{
  "model": "image super-resolution model",
  "moe": "top_k",
  "batch_size": 64,
  "final_lr_fraction": 0.01
}
Rows from block 11, named by matrix and row number. Each number is 500 + 50 x the weight over its row's rms, rounded and kept within 0 to 999. All counts start at 0. Numbers have three digits each. After the name is the row's rms in percent of the matrix's.
# fc1: shared expert up (model.blocks.11.mlp.shared.fc1.weight, 160x80), inputs 0-79
fc1.0 091:539487517476563513510511537584549534571511497396412544494542435503432554444510496477541500528514540489550504470504536455514679534468547437523391520420492453535625574505476501531514545542532428522523456561585495499516524528504500545399552479
fc1.1 123:492530635582555476518551492526440548447503604333426522452507574514491541459476475401514469528476522442555504446474616505489468491534520506415477491457473536495489464556512431501504394602487475419465484559457498534531521503480471501513518497
fc1.2 076:537491401564472486473479538505449472514502482465532466478517457496520499354502518526528493521494645431518532454417514489480412535519478544607375481477478503520480515406503552479524538538550364492519409566552428493496532543526536539449533536
fc1.3 092:539518466507521497544546480451497545491550517456531536461575447553513504593486481474521531549482431444531496516548462556492428503495537532531398509504518456491492494426478461506485444539542621451539483480507491502482495478489511516216486520
fc1.4 090:455532476376535466549607490592534481528535481425413497515584453541449558479506529444525486534496436496545530437264456512505457541461569561500561505448541426501477473485462450462488526491506443485485497482464506454493497489509489507447475532
fc1.5 092:521495419492504479483519522498465430487520525471497499434545521472470464468473491537571477527480662447561529467437515534482311532460511395571529490487465496526551482424523454461536446528504342477534520467534452477508514538503472573576535478
fc1.6 144:487503486508472511511503520519465524482529521480462522503488538487501494568532515511520522512503525439512472501534504478473130457496473444524451505577467532470572475525521519470480465459547464491509538510527501503520490505476489491546517508
fc1.7 084:503498435432474480502419491571448442477516484633574430592463537508525492477564476561404456466491499500425519585517487471500562541518477579496551470536514566559411496568503595449532562488457445550462598532485473483479493488520420521606481522
fc1.8 099:462492473501547495521473542531498459452522544466494507473469530522476523545556497483495539504537543429561525489504554503518155472513499448511540491571457530488494524497477485480512474517520519471539532529501482522534477500513549542595516497
fc1.9 086:457519561520578457537605573516477567485491535361415463463580465542449501476477544414548487530486472433526523379415564469500541499519622407510459471498462482568536498467481431505517486519528426476449455538551499485496515496490517583444538462
fc1.10 089:482512511529491456498432480460399438533516482536588441597403400554533463531525472548478554457469470476507439558595551528451540442490421499495498535554413464528551625549527512489525543503420537551540534486474461522592484440547520428550492573
fc1.11 103:521547507492484477549521532554452485503504484449490453472503445552543534589562501438495541472521452435513444474509485463543199469472510525513540509589489494493594587520512498535537490501513536471496461504526472480561502537481496482442544521
fc1.12 085:525469423452478468475470513450507526518460506536446475481494663488528466520562485579442485485493539515502469458439510517512401452487495522474466490458506594504397409572492518430494486479541466357534551522570517432401603489492464448583480498
fc1.13 140:484449593557562533504420512561545569524519483437500492522442482471447503463453493518536478523528520509470485536573510495536747494507480516469462503495474487478573563461522516563512521479525546499483461553495493542556494475463500549317490531
fc1.14 105:528456363505411523500538502548549440536504400617594478430489495577545467436525467589484506553539587544556459525467443476471528463506510555574469411486519428513432479421506528509490430556475445537549483571515422460508470481545454521485512496
fc1.15 091:448509427478448557492485462530476505512552430569631531582469434513527510518551494500446516505509381545417511582559453451475586569489468570548627502560536473527441520563521570436494565519389519514506486484462505493518505464534478448422466526
fc1.16 058:574564379519483401481413503514449485484476496444598531510474504518527526558572442593453462401519460533509466597465542574438384488469556476543503470530535548489472373525511536562486490500516439445519492497481473556478552504456567484452544555
fc1.17 076:423535516455507494516624492499525509465562479543529488536525484515497597514484495426521512577468410517483501531497460421448525574513472532494614457731504474517568544544487547479516530526451513559451496479514467463597499519566459504507545488
fc1.18 128:460529622512535528522514495514538512530499561404425495504495381516450560466457508469568534523497516428591536506493517504505460526496439583549530507498478518451584500432509451546515492677561540521543442534445457505533487444436510537375517453
fc1.19 107:508459494439465435456524536559471507477553504574482511510499674564503431542531522532457501534496523510494494465444493505523267527527475558493467487583536514526442386556482521452475481468517490521486532505518469522482534535495517431614501497
fc1.20 106:449522631424463502500515520484481476478497419518484516572449463504467553495488509521465493520469582492407525502447467412543390532507469599443516510515483584499483538650460553472521505434524473507420522564482561528475445499560487383591527511
fc1.21 092:515489507549521516461431537523475447474477561511510407544434570431540486502486482571602516480474555526488422563517509480481442402533498418488528559514482553503667482611519605533505502439569438513466498567541483519593489492443513445560517490
fc1.22 124:508429458519453492490425431476500452497432461555578485513498508506541494381477486663489503510532664550515435501563493534487516492461488514552422482527468450536507526527493628508508454485540417453456523586551522468514491500530490483613480537
fc1.23 115:491468439396474471491518481517492446474450465490466469483523582482513453522517480514379468470498482496522528477347441516512288545484467547497589517468506527515426398496432498458493488527523478523539562462460532520460475481548538494609517524
fc1.24 074:511551479548489513530521536528451569541523540455497537541567471492548589574522430471566548569504461605508486497552513467496414550471490467511501479667586483484673489541578539543479466475585508539439475473491472491541563511549488523444478480
fc1.25 153:479482593534538478497492524463568501515498513475484496519438470478485567357416481510567495499517573461554495534491508510544771492455501445498412528481489472502542550466526514494517472581532447476480454579495494518546481493503508540545479473
fc1.26 060:533517416576542482564620491469527518504554468452546439454535519493574445534564484553496576477519458482515534620484523417425447471493507477586583525554464452631507456443483458527523420523564483537520519538519461561556466509550543535400508525
fc1.27 089:504458563458507466519451462567510451520554522538500503503460610453450486648485469492520511493492470544514471543564465459493429422483458437425511535552456507447506522619498482501538461478478550485491586448424513454557501491445526376659475504
fc1.28 119:496492524518521462490505526498508497524505473512514489542491485488470473369444509481528461465503501563480489511444458496496829492514531457495465512429509470595393462491528516530481552549488504487495479523482495504466512520534481557481484499
fc1.29 119:480511517524499466475526524520484553501457493508499476544463433484511503370437515513542477512482559507500500488454492509524816500497501497511507528425496499555446520461516538457521550535502418491475429549528482530500502461558487542441465480
fc1.30 080:505504510524522504467454432541459472501488533503520463578424537488550417449512464577576468511513558505466451599489482550462646526535507504481559587384443556541542524555539541501496566455500416599449504525508458480612488478477452538605479485
fc1.31 090:468509473434449468506550496469436467508486490473460478485531526541519483570561524506480551534480467409496518463485522400510211544477485591510514408584481568467520456556490522456475507472481468491477538454524505480495476487484496459506547469
fc1.32 091:484582576547391541534441517428579466529483552597555482612499413490486550383486518536543508499541555523527467630494456503448560459488477485487475493541557502433533490494535544499485503584550581547481525505493488443538436485417401512499476471
fc1.33 111:519506486573473580501380481524445509519525524537587528571524545493566522495496462565590492532501511621415472534576500471532675517524466514446486535507506542449533468589563585610481489416523457508428451521451510515519487487475484513514482519
fc1.34 097:484460487461542568498530482507546493452490453513526510515457459518540528473508519461447482483518532474481535494488459525518672490518530538470618479372494514536413492522455480446495520579433609478546451497519517569421529421515462490317504530
fc1.35 093:429456516455449482478527490520467446450480522499478508422550536573513401490501550515433493508521552328536577458428454549521375535465533493524508481490497503503345492407406495494511450563520440440558545504560526495450493516486500503565476507
fc1.36 095:480492543524571496494495532510519522484479514510514530563441443511516481486472530480511471490509495575482489503522505476543821474492504489452453579458471463508568570515547485483499554500423488457471398524513499521551538459524535530470488498
fc1.37 069:508476587497499518499553517555504518552529439444584448539492484457568463552559549437503483464478467520456467457518470530494647536524459518479528509535539526419552556574478576531492513448532563551406440499518519474512513468517452452302536575
fc1.38 129:482542577529571456542595515519473489461502532346449459447544613506484548518459494432524503572492501425470502404458573471524370513526492479362497471475478554560512469561513429513522472625475477477457509519463505492492499462513477499481560497
fc1.39 104:542528433520504536502557487543462529462497494493540447493515370540519541387464532529493492469493574503502497503448475548471605583521523583574577467431534481562449452390502496484492558545463424503519420550483465538532467483545498619366519475
fc1.40 118:492524491522479489515560477461494492496495514412432516435580478483529529548511501481446532529483525435554543432533508443560244514462517512524468496478485476486505562401476432507518490583536575483548491466526520497491498497504477462344521522
fc1.41 059:482511532553527544422540546519558596539480480522531565561490444492490510410514476419560500592509526553465404498523436442462611520471465590475583538553471491556592525565528574496556594498430498570424456549500450540542508510545533561523481511
fc1.42 110:469532508532555484488580537450509497508480480502487467514442464536462538336409549474533469515507535519514502510379484492523764479519488459510507524447520484513543453476526503501498518557516424490474465586492465501454522503542487569547498495
fc1.43 074:499452581491574503496516498491473518471530468529449512571452585461479454448474539514587488519528550504482412469456432431448634528517435467448461531479513567439535595618519568522523559478485413577486497598551516510519517483488524493634485476
fc1.44 135:476471360481467525508518541502494524463545383519481451459479439554552512470494448523518509528525535498524421527477481427498298515486534536521464488561523409546516555472509577445507482519525453486563507591571416478513486447598466435476490475
fc1.45 112:507504480437508535504597472501557467483503484521465520496510581510514551537493507477430548502512545423560562469436414483507240472507465504457578516559498560469493423541456481465494490569535521521536562511492536513483500486528475375495542496
fc1.46 063:500503531557504518535442465521566489487445507482486438567460529470481543404391499531571402539463643513508468471476431553446582429520544412470471538492475550551558522530477555479547499478610435468472569571612490514448527498501522479573470499
fc1.47 107:518452597501434517510450511490537471536480480575500530560502545509547483378475496608495462496531608517470466530567519522511600484472486499476343487478539525496461540508482594507480548455550420441402537550541570417479495500512504426595521489
fc1.48 099:517432406518389527502517488567470446518516480569554471511519556541564431396476485643481513557530612488525447476497519482482398512513496551569407479411528496474495478406511532488486398517470465515560536509571468443486446501468436550511515519
fc1.49 064:498552481499526507496483458465554475572499533496408452535520531456487503423468489530522460497502561520458418503454476464495556606530527598474476542352481548510346381536500516474501547461498505618467564464431486496474450455475488595557509512
fc1.50 088:448503450533497512500513590487468547450510506485488472502498523434484475618576461493525572446514349558490463509577500442484353434501531393520538518647534501508626470581528519522452460476505486549470487509472484522514509485514510555467533524
fc1.51 134:563578604584499500585556479556442505493503543393496519470540652528531496445424469420557481518485547482424499524532579502477508487515494489412428459417455551518442496595517425544488413578465446485470510537514518501544464476509476471518524455
fc1.52 057:482518538468550417468522494630574533489498459510551525543436484498462398507505445463491552489499495504512408591516423645463554495546535449499454529533460516457569554599527475524524517515530513535471472581536466507632502529594510556548447471
fc1.53 090:537509543526556519499485465459515510507541511482555530564481513488536522426417504530578508549483514571474475611487432519515788492481517494459389534506547508556501546511535560553511499505528485543470462533540494525570496509529510499527480491
fc1.54 095:543473454523504533486591583515479520497486502501517518485533380495549528514580525429528507493492414532492556474544544479490546506508509515584537423561566399532527508438521472443504514566445506507513380474508485531496550471554529561286535496
fc1.55 111:520529525499502511536634487471527574504494527417461559453603418528494504557510503437521521563511448478560465425491492468468431511501512451465534497610521492513482431436438415560478479598519559475524455501527522500399505491503509530317496488
fc1.56 094:507559486515501540539615592449503556498492523430542518450547413512509547561499547384523537554496426531502519381513538452493418500487509486515522490596521431478562475479518469543464485516486588479475434496548501482458481536539483548333574437
fc1.57 097:485523538541502474506400548492514518562510494462558497537499507538499491422406534498550493512500498581449500547491517505513819475465514539451469547440477494536476574510519554538533524489529503515457442519481489479457509500496509486510481526
fc1.58 082:459509515510557488521635477486588520530525521445456482475561431530355541390430482455591531495503539479563496475455543457498569497471568425524599458494482431537596494440522454494568507583488395495506501537479482483506527528488526507574543469
fc1.59 102:543551607529464521455550478465573495476494466461507527504471640576521521407456476512474485504530540480428527535461529478485340415470528470435442468400554558515452530593488521461546498525464427470445546490517599527500494472546513468592487505
fc1.60 075:517491479627508525463421522537498518519509535467523538571509443505536585366513479519587485553499581493454518512536516478481616501501519463537471507469460430599639532452583585521518543498497403441463480601477455499505505529468502568498465521
fc1.61 074:432509542508532521505529436521537448537490502551499516545502517493474430363436532515551466531522585492505483496419452483469686536507489518452492562429515551529408513512486511484524545519485407556496512515515504479456503499530508484704465477
fc1.62 103:485506538489507512541465458583507511519541500549539503541482594440545487547510497508510515495505451554428403528569504480507554462510467485433564453682494537468582499676524577493483540446541536552412535527488481509498471520488453441606503503
fc1.63 112:583468402547496507483459436558501441467482544654635477545487580493546555471519470592446472491493545556434428557533497592452500445528521453522527499538536540492541449576557547547515450440545437546466544497505472536490490513484464539580504566
fc1.64 100:460494577472577453544457456497560472551499489520503543554452514521475527442407521505577490484494471538491490574506520489498798499445521525455452550407531509511465537548489523492511542495478515538483464486503523498519508468504535445562524455
fc1.65 103:510523449501451478540522493453461448508500495449497520469522521528533510576468483500469511482527587458555523492488483511514167516510493471504553465560465505515522423473508452519454451521484518480537540516474503497484433549463518476494478431
fc1.66 100:507432465485454518496449464491470427437539525543561508491498518529503470351523505570437451490509599445496540533480506500571628547520509478511437500316495543474418490447467563484508531546451386485541457507530516522470469517490506489595458493
fc1.67 103:516492364445475496439528495497492448523495551556490540506533448530478542410567464500439472501494540479493549476489560444500339589543525511542559492490520477547449439520512551423517571570421401446546511482537493487442498530486503472656533474
fc1.68 086:500426586569540506459475466540489498516499575503485475483510602476529533409446537571555501470483586489494507461525546455500643502491524422481398487495537506513491471520476570580488439459614388467425468550569540497526466537483545470603550499
fc1.69 107:483524594488541446534600493481519530453506543362436458462549558525508500442502472445510487489490530435588512452355528563464423568525508537446596442532461513503454450527475488456497424588532406485484499557490527510517466509537480451610485470
fc1.70 119:489454311322499439529457479555555487494482445565492460513489598542527470541509495520445473484482494571516549478386464493489381516522547501536502477476502458525464400460461482481486497507511478498531499490511426496546518512559511537597486561
fc1.71 090:540488470478562536511653505447591447504513493507454478520525458512508577442512532449424503521521505552541529470391451531471535534498509545467496467500555554528322417515417400520476488527499551550503510507442508552402497455569464539452523458
fc1.72 082:430535536559542502480494491436459600497525542458523501549538501473491471444454513522567521537492535553523497573516444491470533553481407503506489465753539485501539505466530587495503462496533414594429502501489477488589473474534498507580489462
fc1.73 098:480540511508564498548532521501490595544522557362407514505553390492428598512508465442585478528486389543559530512458502462508551553518541475545540505456475456512533494437468446523504493601506487468530419461417499543560490472516511593394537523
fc1.74 079:503486515452510489540515394477487446532489496483436489448490609505557436486508564555434446482517518466508511562382478583491554474520506476486494513360466527502303435461467488570518455510526522441529552511552494526432488506511475586560449517
fc1.75 083:472570544487442522498405546535489464510515490551585461624416407526502529455510489500511541479517527496435498538517432466453582578496436621488608475612489520592532571540532538526487547518450489543449435575457459494555474477541475517530547470
fc1.76 132:513471484537522516495528529478528534521483481449467521480504427516528497475541514477458506531494475439525552459562494501549585538464499568513519508427515473506466513438456481459484537595472577476532445480481523504422541413510500431210516502
fc1.77 115:475485465551498497486545524493456459469536507473471473434537500520553478538524516506497510488506524405535524461530519453482157481500493444557473498528508495495563530451482469477495441538513455490532499496535493472494471509460499437471545516
fc1.78 099:475513508452610505537563530544532471502535523479408453518471438504464582557586485393531492505510471404584559406459498450482308504474487474469587511504470452500526513531484468496520478571490481447551483555512494523561529507563525490612503510
fc1.79 119:472559515454528518492519530449497493505519482410424490528562417544507545466484519430483522497527471428528536395442469432518398522487507556505540471495562479500471380455474474562528544714470517503502476504466522495513503492521494568358488492
fc1.80 090:532495587481504491537562493509519595522495479417495508509572470494532500506396519459595521558494514534488522447509518521508727567489484560448465529521520503464482547480528477499509497490537561546456398526513529465511433472538466521335496479
fc1.81 085:530545469549419518568407485586433416434515530462499512535480481509553484395531492554519493506483635441515508448435471487474323570485451590526489524438508573568496528476481545498480572453539432487493501577510469523492496505480464443522474455
fc1.82 095:467547589459533493518542495455511497478503461440479469511402483484373569485486538451497508486495586420534456582492465491501438491501503551551571456464486550448489446541482478484488485725472538506513464583419484481481520435421530493554537494
fc1.83 086:470508560507646454475539503442509563478529466492503560533398512537432543468497481429527516517491473473495502542502504500455681507522527432475478530618481463570588549532521533438509543561477529501480499578531480496556585503535581473580492574
fc1.84 093:515479535508484479473545523560548548512524547530481573522500658452445468535465503474544499540487489598447494461536545458459486502521488524400494506556513543426472452661538527472503478413532494512419524516490542487445469504432465438672519485
fc1.85 093:451461586448450485515423486545417410484500460571531458529467500495544456442507484554503506432500523490424503504475495453540455487520428539455537563548512585498435481615455627506516486468520398517424551523491550494483516484530496468676542519
fc1.86 075:569511490501484477513613545516518592551502548410467540393576536519498499615515487403442512526531397493505516393532580528546422492564548439493501540466479450434518471463518439469514467530448577452523467434505527436426519487486499430431532522
fc1.87 124:471413445464415486502487527502536525482545374536480511463436440553473538475477468587494532536486563531497471555458447450557341491474519532529528528546478414549448535504482648465482478479564485485504508608534498504501498458600477433561540534
fc1.88 078:475513510540481543486493574499480482532519508544589430607417514484528544542508498542534545523507493546423422573598426476526520444471447493482505542676488536516551597604540580504474486444449517520419510514503482492550483426514490427430470473
fc1.89 077:500493516510507527451431455551441539519515533525558432557480530484537481433408504574538511499459602629451501547538504477511662467486409524477553514530510572554554549537557638480497544449519446489438478582491508510563538477536447529496522526
fc1.90 088:464506509468496497500441456541527403522528526466464492502516441510458550389506509489501483514482574420553539469475549485458480541508564411515385501439523459515534512403516493540551517601510434448540510541517484465478504600520497598696461504
fc1.91 090:515469560568420543507489561552407477470512502464572500558483480498573460450550478502450506524492563491445507465556507407468361470514403484467585532544459553472552543609518586539447505408528449515442551565517549523427511476497443438525528555
fc1.92 140:481550599470493501518508504468533450460492497507454469545432408492444526451456504522501506492464585465556475561414450515460504505526467612516526474452482584464494448580473474475484523719499556560521431564469495501522512417407479524453496506
fc1.93 081:498577670558536498521563515453510540562515525424514500565478607568474455412519492454503474481479570471520517511452547553460483486507577448459440480455488616553423497515477470498511480523482417492433542483512552486463524411536521483641486497
fc1.94 057:487475514428469477499573511398478435553483484544444554465579577551426460519493530421403504547503511442522528417445500414493479560527480471444480448634511505522384435523453502492490504550470453534500526479556493440437446515510530445633510476
fc1.95 104:529458527522495505470463527524517544526467470488517536545488544458487502385464517526496456510477508552442486490507511473511809542508516530462506501338488507534426518493546532498487547468494520496481468486439523494429520491496484511456488489
fc1.96 108:481512481454559462497431481568505403505485493558523495553438521490485521459480468526483463461480549533517506571452469513453504508522483460463500527573469541530505449578538565460518501500492424496478524522455485483552474530513532514802451484
fc1.97 174:498498462456503505494476480534500447495474483519477532506474541514533506523521503541426491514497546430528531524453477528492136488483503488472564487542499553489503485535450505454483482528519496465525542512512499507457498495500500487583508503
fc1.98 096:473515558467534525480464501501564444472564489475397511529430409519452598451431447473480438578501625435518456573498455501497490523501538539476488465445515559477563547494521464566488490586539616576550483600445429518511470476393481533508484468
fc1.99 082:483537492501494537533564569546427571467550480516551472519532434530545594522486510456569536546468476538475473553556550442516488535501486553541582462670558445550612509463516520519526538510471506553455409532479459541612451532539501582412540485
fc1.100 081:494418558481521509421478457634465487511473478470518364405465508430525455622512509544429520429466470517477495486495476465498561453539463492495481491431414527491487436480485502562432434399512525501456482500515528557541472490496549526342490536
fc1.101 075:552532488497527533529505443538425505470510479546593428540491448529581572484470511484509502471479562588457419545505551560455614497511510422498528477579540507480650456561557551543527484483481478557401424515562434538554551530540502567448443543
fc1.102 043:523496475470365488502529474483352524423497557479536457501524505469573523572515503525499532560519498495512419513499559364447440458414440432528493418592533514531577434515498517519461506499604478440487522528566511474425490521471492438414521499
fc1.103 066:499523557460529498567648493518547594461478496441427493458462376542522480501432542401522518554510480382527492370479491447542525513553547489503487490461484455602465535452435449468477506531506526431491407479576510544497497491474475523431511446
fc1.104 121:469480499487520504495541485435459466486552525467458503473508559534541494426512495481462485521486587406574502470415455491477241561499497484480538508527545557490478462470450493491504462572551443515534535503530515512422500513487532501659470500
fc1.105 097:479498664550513488473629501472513477521474508442499514488524616511501434486492499491411463499483512474474540433433502525430328512469474462430469461447511494520403451495452500469459472506519429511463562476511632543500523465532556513539508526
fc1.106 049:514498470495445478422546512544485413488484469570470465519591522489512465403471595520455513566454534501460555453435480416567550518508470538484445529478460555477345372526444535480474524497524423470511454452462485451412501485547387530551487464
fc1.107 156:451520480471518492459514498484503488500514505494415498514487546496497512582521485481473508512480498451537502528493481506506172508498482504485523503535479541486536487522490490439502512482489477526503525478467495493490467447477506555693523465
fc1.108 124:514501351364538480466533507575528522498477444546438531570536596497473538467508512531498479516496496607507493453389482503500369500510570461508489490501569457541496463581491526388511503489576453468463495502538467484448537520518434473614471498
fc1.109 130:517453379366524526517545446608502422515453486625519478446496632492527473547533513583429495484503559553494498481425479568490490471509532454519532468409519495539462422486504519482483415496512461453496577484558481503464540525511449494602482556
fc1.110 096:459526546519452506495543477456507547513516506404433512485590389502510559492477494451502519567467513491556534407509425426579490579504504575537535456409493425502394524356462435532514553569479547511550443473476548473484474504527488482390555483
fc1.111 070:514517437479521471540497546517472535563552472431454493465535362455446540509492433439601507462534470468579530473449515425533454549442517449564527487432477358486597489452429487574532506583559438520544451484523494479558554576507507452451518454
fc1.112 106:450488598514611489577628531548480512520498490377456494436530517507475501454502516361487495514513512375531527376404524487525519548532484462453540506438442551518469504471498428576476429553483458490471466585512495515441507507521508487446496489
fc1.113 101:483469533456513532522512417516548445497521537484456505494581572503441461382489486544463472518488601492583514413439456514473341555476521467449483494514514514464465406477429479467510459601576403492501511465523579490430470522523480534607543521
fc1.114 073:459511497572448488514362528406467454459492543570571510589438456460520559395431453590483505513528554504428505558651501482531513442465450488534501490576528502485561515525540610461520538533479534511460443502492498511559447459469473504532560444
fc1.115 102:481511529490586481531616536523468608496472515416488511417547384521478509552532490404559555546494446431538495498516485498514416475491518523561607462598475445527547542392486422449496446578493539490512495514503474511542500463536540536374498496
fc1.116 177:481567620487531491524545544482531530475482510411476454538486466511453560446453516449490510488497527521544532503410494504476539517531457553493570474476473575483504416554462473501518501769503516507502456513425522490540510412454494555466533515
fc1.117 054:468528467444469540580516609541390552419494465590593489540528414514619546539559504460464540453476422521462501537533503442483499604498435584512605464578475487516420499523528524490494555511472497529470455495546477531510501529560474565413516523
fc1.118 123:477455430384492464487496496554501439499499470559434480515475555545526486440524519556443508515515566480517498411363431514525303491506492485504476543430472526515480437544439545460499449522518448481528531553566506489411498519514497460632508537
fc1.119 125:519528632523519514545545517510527534557519532425395447505494421473441584477461487426518514517469499470559448570486499480469466553517512510507508472467500582443500439523505438565495446650510526494497429556444458524524461427355477541403513525
fc1.120 084:552483536546470531499408486475517461538513512511483553550549524436533495416491519512543484549477590509500537440502572477488646530525505544474383465308463446503485586477559507515556519491519451484483481563514493461499493530461430408592472462
fc1.121 092:491475439617559520471621457421497495504461541516487559460505524490494558355422529542518513571476564504541447532582515490499567475450607355564387464541538465526541487440503537470527463573526474485478470514537476521503498518523507563507484516
fc1.122 122:472521555506537481503506539484515473543497442529525478558462493507484556348447513522534474491517575481511462574434486471535801498471497536469484509470467526524463530480488543468531524548505456512463453548457465491535527489537508527570483508
fc1.123 143:519509471519525506523535508495456539514481499399500479409541420536548522599508486436488554479521432492523487444543490488506275488492495528517522515476477474490466487458494454543518486515464624466523490522496494505491518480510523518281527513
fc1.124 093:492529410520450495504381534530511391447491549501496483540479559465504479435571491583484497516473568518508516480439533518519289523514487472506501501454494609503547489529528543521516545438520385527508535504489496524468477500481461517657477477
fc1.125 115:498592630582508545529538518549475469479502460469557512509497607523562512357474505448468515512520544466427585539500565496514418455489571472402474473420525568554442517527485499571548471532474429468404564513497576526546480463509540504468519544
fc1.126 100:529509518485501520490519445444516436533480487521559494534516502498525536362429500510478463514519587531494479539394444482527749543527514583450619472398500504558423488483511498525521529537473484526498479507486496535486497529522468506582496501
fc1.127 093:468483511605475521493400468439460458522531552534514536564458522509473529320442513606544506543513602494508517581571497470524606463458482452516393543488527487514518538482506641442527472505516428519484483495536507529470536467479479500573503456
fc1.128 095:500506563483504523498413473525513534500487474452511572515525351522459608513442510454505491543519506471547530468532491511556599522470497541501483460484549447473541517421446452506529554668481580449531450518470517533415512472521481546335452506
fc1.129 109:511538451514533492498556557515484512524462482464518488506539376427541553592612495420496556521500426474487487448563553449490338529489459476540558465616526429515600491566555522502501528471494540584458467530474462538491502522500502467383532493
fc1.130 084:488464567500543538548516484535543558574524481473365586459546550496447429504468495446544477590486516481520434476499569502482518418530565334480433504537536482518589484523487400487507459499577532525458577481549488494389487495477471499510411511
fc1.131 077:480484594547551434582590543520535549567527572354495530447524532496428502525485496366551427513491488480578492484458581495408536482501564402514420545435510439504460476488450468549547438540509546497509417522460494498528484560498523487525540474
fc1.132 069:472454596456465515517487513587546544473519496484470476494530627400490436440471605535513496556473566537463412458491433483495526456519542506457421451517528599456459437598420580524437455422584531576438532480521541483472471504468460513482521487
fc1.133 064:503539413513498516455478434499441436537513471511551442501513499586496572460509505515563509547551649450509531527412573479484447533560511483539501541494533441553607566443522549519561539543519429522537526609556405487601495568486509574551523527
fc1.134 109:455497369331506473520519513525509496479495410437425490549595465488451570456540453493532512525506440540511555445328498490527409570461535524512503469475504429511551450538512490480477508512590421489497496507479508492480515494571438487566534488
fc1.135 097:528535292497500488520536541524501540471516464469520513504597473546543523480509447516552508523529525597525521514431558454505324551472529486514451484558542403481527484541495563459462525479567451537521445513535431511434501516522494389510544490
fc1.136 090:514477580520589554537489553511508558463466486505549466529448522494563500409486522469543480513512573508459436541500461484455769476509504516463456556475478503532547590548509561433529535496483532501449454559543478504541567497524507437466470531
fc1.137 169:450551589530525492512518517479527503512509547382480503538488511506449540457465514453519515506508510482537515472502512482503460515504461522509526496411478521460532425539479443459499515801519502494493475513455554502522515407443496510398547511
fc1.138 108:472503557521552491520496503502541488481529505457428545458467435534481500477494489381496555500530549410570511407530495503533250534482455520558440488559483472523516511430461457461522474638468507482528473584472487521536519490496527489508518441
fc1.139 086:513564498489444556489432579528508466453538491559513558628459439504486544506546547468477496538528463504382435547639463458489552472503472522455504485577554555500555562625505573523484612487427542511405484463519489483513473477515444555513534534
fc1.140 090:459508497412446468503550505434556500536538421605504594471550571536423537577507510434373468508494398499498509491463429472488524575429488534494524440600550471560357478503467470477496452546512581463525523451490525467484491514519479427447526505
fc1.141 076:486561674539469549552545471484506481501486438495512480549442559514578480438486517488475474438527594508439504523519532519489544468444573449435470478429499564509426441557457542568467453483488432486373475549507629535528487497533586479541495547
fc1.142 102:515507578505508526495634480474489565478497512389482474452511431539539501489484522469522505534488565402561517432431473521519440566544491587510602468328445508511483515369467391500476487528528536502532456512497519495458471455485511499413521491
fc1.143 107:473541591484468528475468506460478524474485479607502564627447606465517453421487515586490497531529519560417498535525445457482450489500470467523456539609556533554493456586528570458498509496484433534411541476515514485493546492539447478669457489
fc1.144 096:550543565489530499513564462518513571495516512321464507462570517521465517441510454388490476511488471527586483470331533548480490511481499477474580443454502446471516413514490407475481500633511477515511530502404532492475497509484463533576469484
fc1.145 078:490483496467442519493478593483553427523525496495456435488595622506484521474496500523475483474481469467500551469424444410533415585491465477452560544563463571475402396578470531509514553506556428521488597527502547512475490520519486428651520488
fc1.146 105:520465446462386490522472519474549483530493455530524494498545612479460466434479479571488519507475535596491553455473525531582524515485481550452476481360476502443449511531484565524483540503525435481479507529527587501485465556501491381708495501
fc1.147 068:478548465551575544555604473475597514452545418457553528518443478579583534466463475485542469434538542488519478608405478594487565504444591493539422492511582505587511497447478484524485441518571520478472461544562459560493511518491505500384471535
fc1.148 107:515477339414485516527433542495476516517549424535460523517539468542516515427503485558492501555512582535556517429470536437502338581492503494548398547392501455509481544502446549452506511538501455480565496534549492490475528457557496388549462489
fc1.149 103:457491513471531463462395442569525416508522496498481376519484483496445494344470496554468441454477598408520458489463466491535511580504539501498526442365464529547414501464463523478498541509524466480511530554471480467489474523493504580651502500
fc1.150 079:529500542443517497505462425586487423541540499461458518500512450528494527485466549508555443425509531552502503484387540510463597501558580517493485527327475482512454410463460420648465483467511530490513506517495496487515563532439477623433492508
fc1.151 069:494533455477414566462394566607463498429494478476551511546479397567587521496512452546494470493540509487407477532556469480522461537474512580515529452513529536537532595503554556542493597471458486455482475497535481489461491501440433615391463597
fc1.152 078:542510454567435511492357493519524445484495466567482535574470433488503544469415467551517497543524578527456504569589537511513560458484475580525376494392525455422578544523548605469524543454465516486474487558474476520549484493453433409452474507
fc1.153 103:531447458548586491490571532506457518530446537386454503419521414472449545470448510473560524524491565441565498446502563500520382495506514436561461489533493417523600513402513447446525424550514434418530462540525443513460490508504514596419553530
fc1.154 088:513508459588456524484461491436445479478491556537506522534483520476451493347452455552619481487468623482488457527511516514453590521535533421576461538406491473481586430461550572511481463495532356471479495531547466509533486539512475569567468509
fc1.155 073:525503540524461510501312498609437518544480580483422485530447501404542490472485501533587475537447619486473470448508570510504524520536476491476385538388491507444542537501541558486514519450582474474465469560512492548529482482416470473514447473
fc1.156 103:443469534434441482493440512536502370484479491544484507536457519533533491395503511561412490498483620445454484500487479529574396423466568543477478502431502574521453470598450588433496472486508494448474511509520544489413479539472488521656491509
fc1.157 095:487545383498514509516525527471471473522535509459480455480514434452492516542561453467510518520510473464559571452470547436487172505491498493554549480501447465511492472489493477493521476521477477443537507496446465518517488494516488524549534489
fc1.158 103:449509429454451460484494516579455473486488495521456521487491592520517503562615528518402481432481480471506511494450521536504215501517523521516566444509520548546423470542479511434464493484478499466527531458500486521454532489489488478563535514
fc1.159 119:452540568582533487499569551484475502507542545360398488475548454527489443493480502404541508503504534479561517349443544468439318509514484492521596525483454473510539550427487440544490480530487422456515446512509504508484458510514532532454508512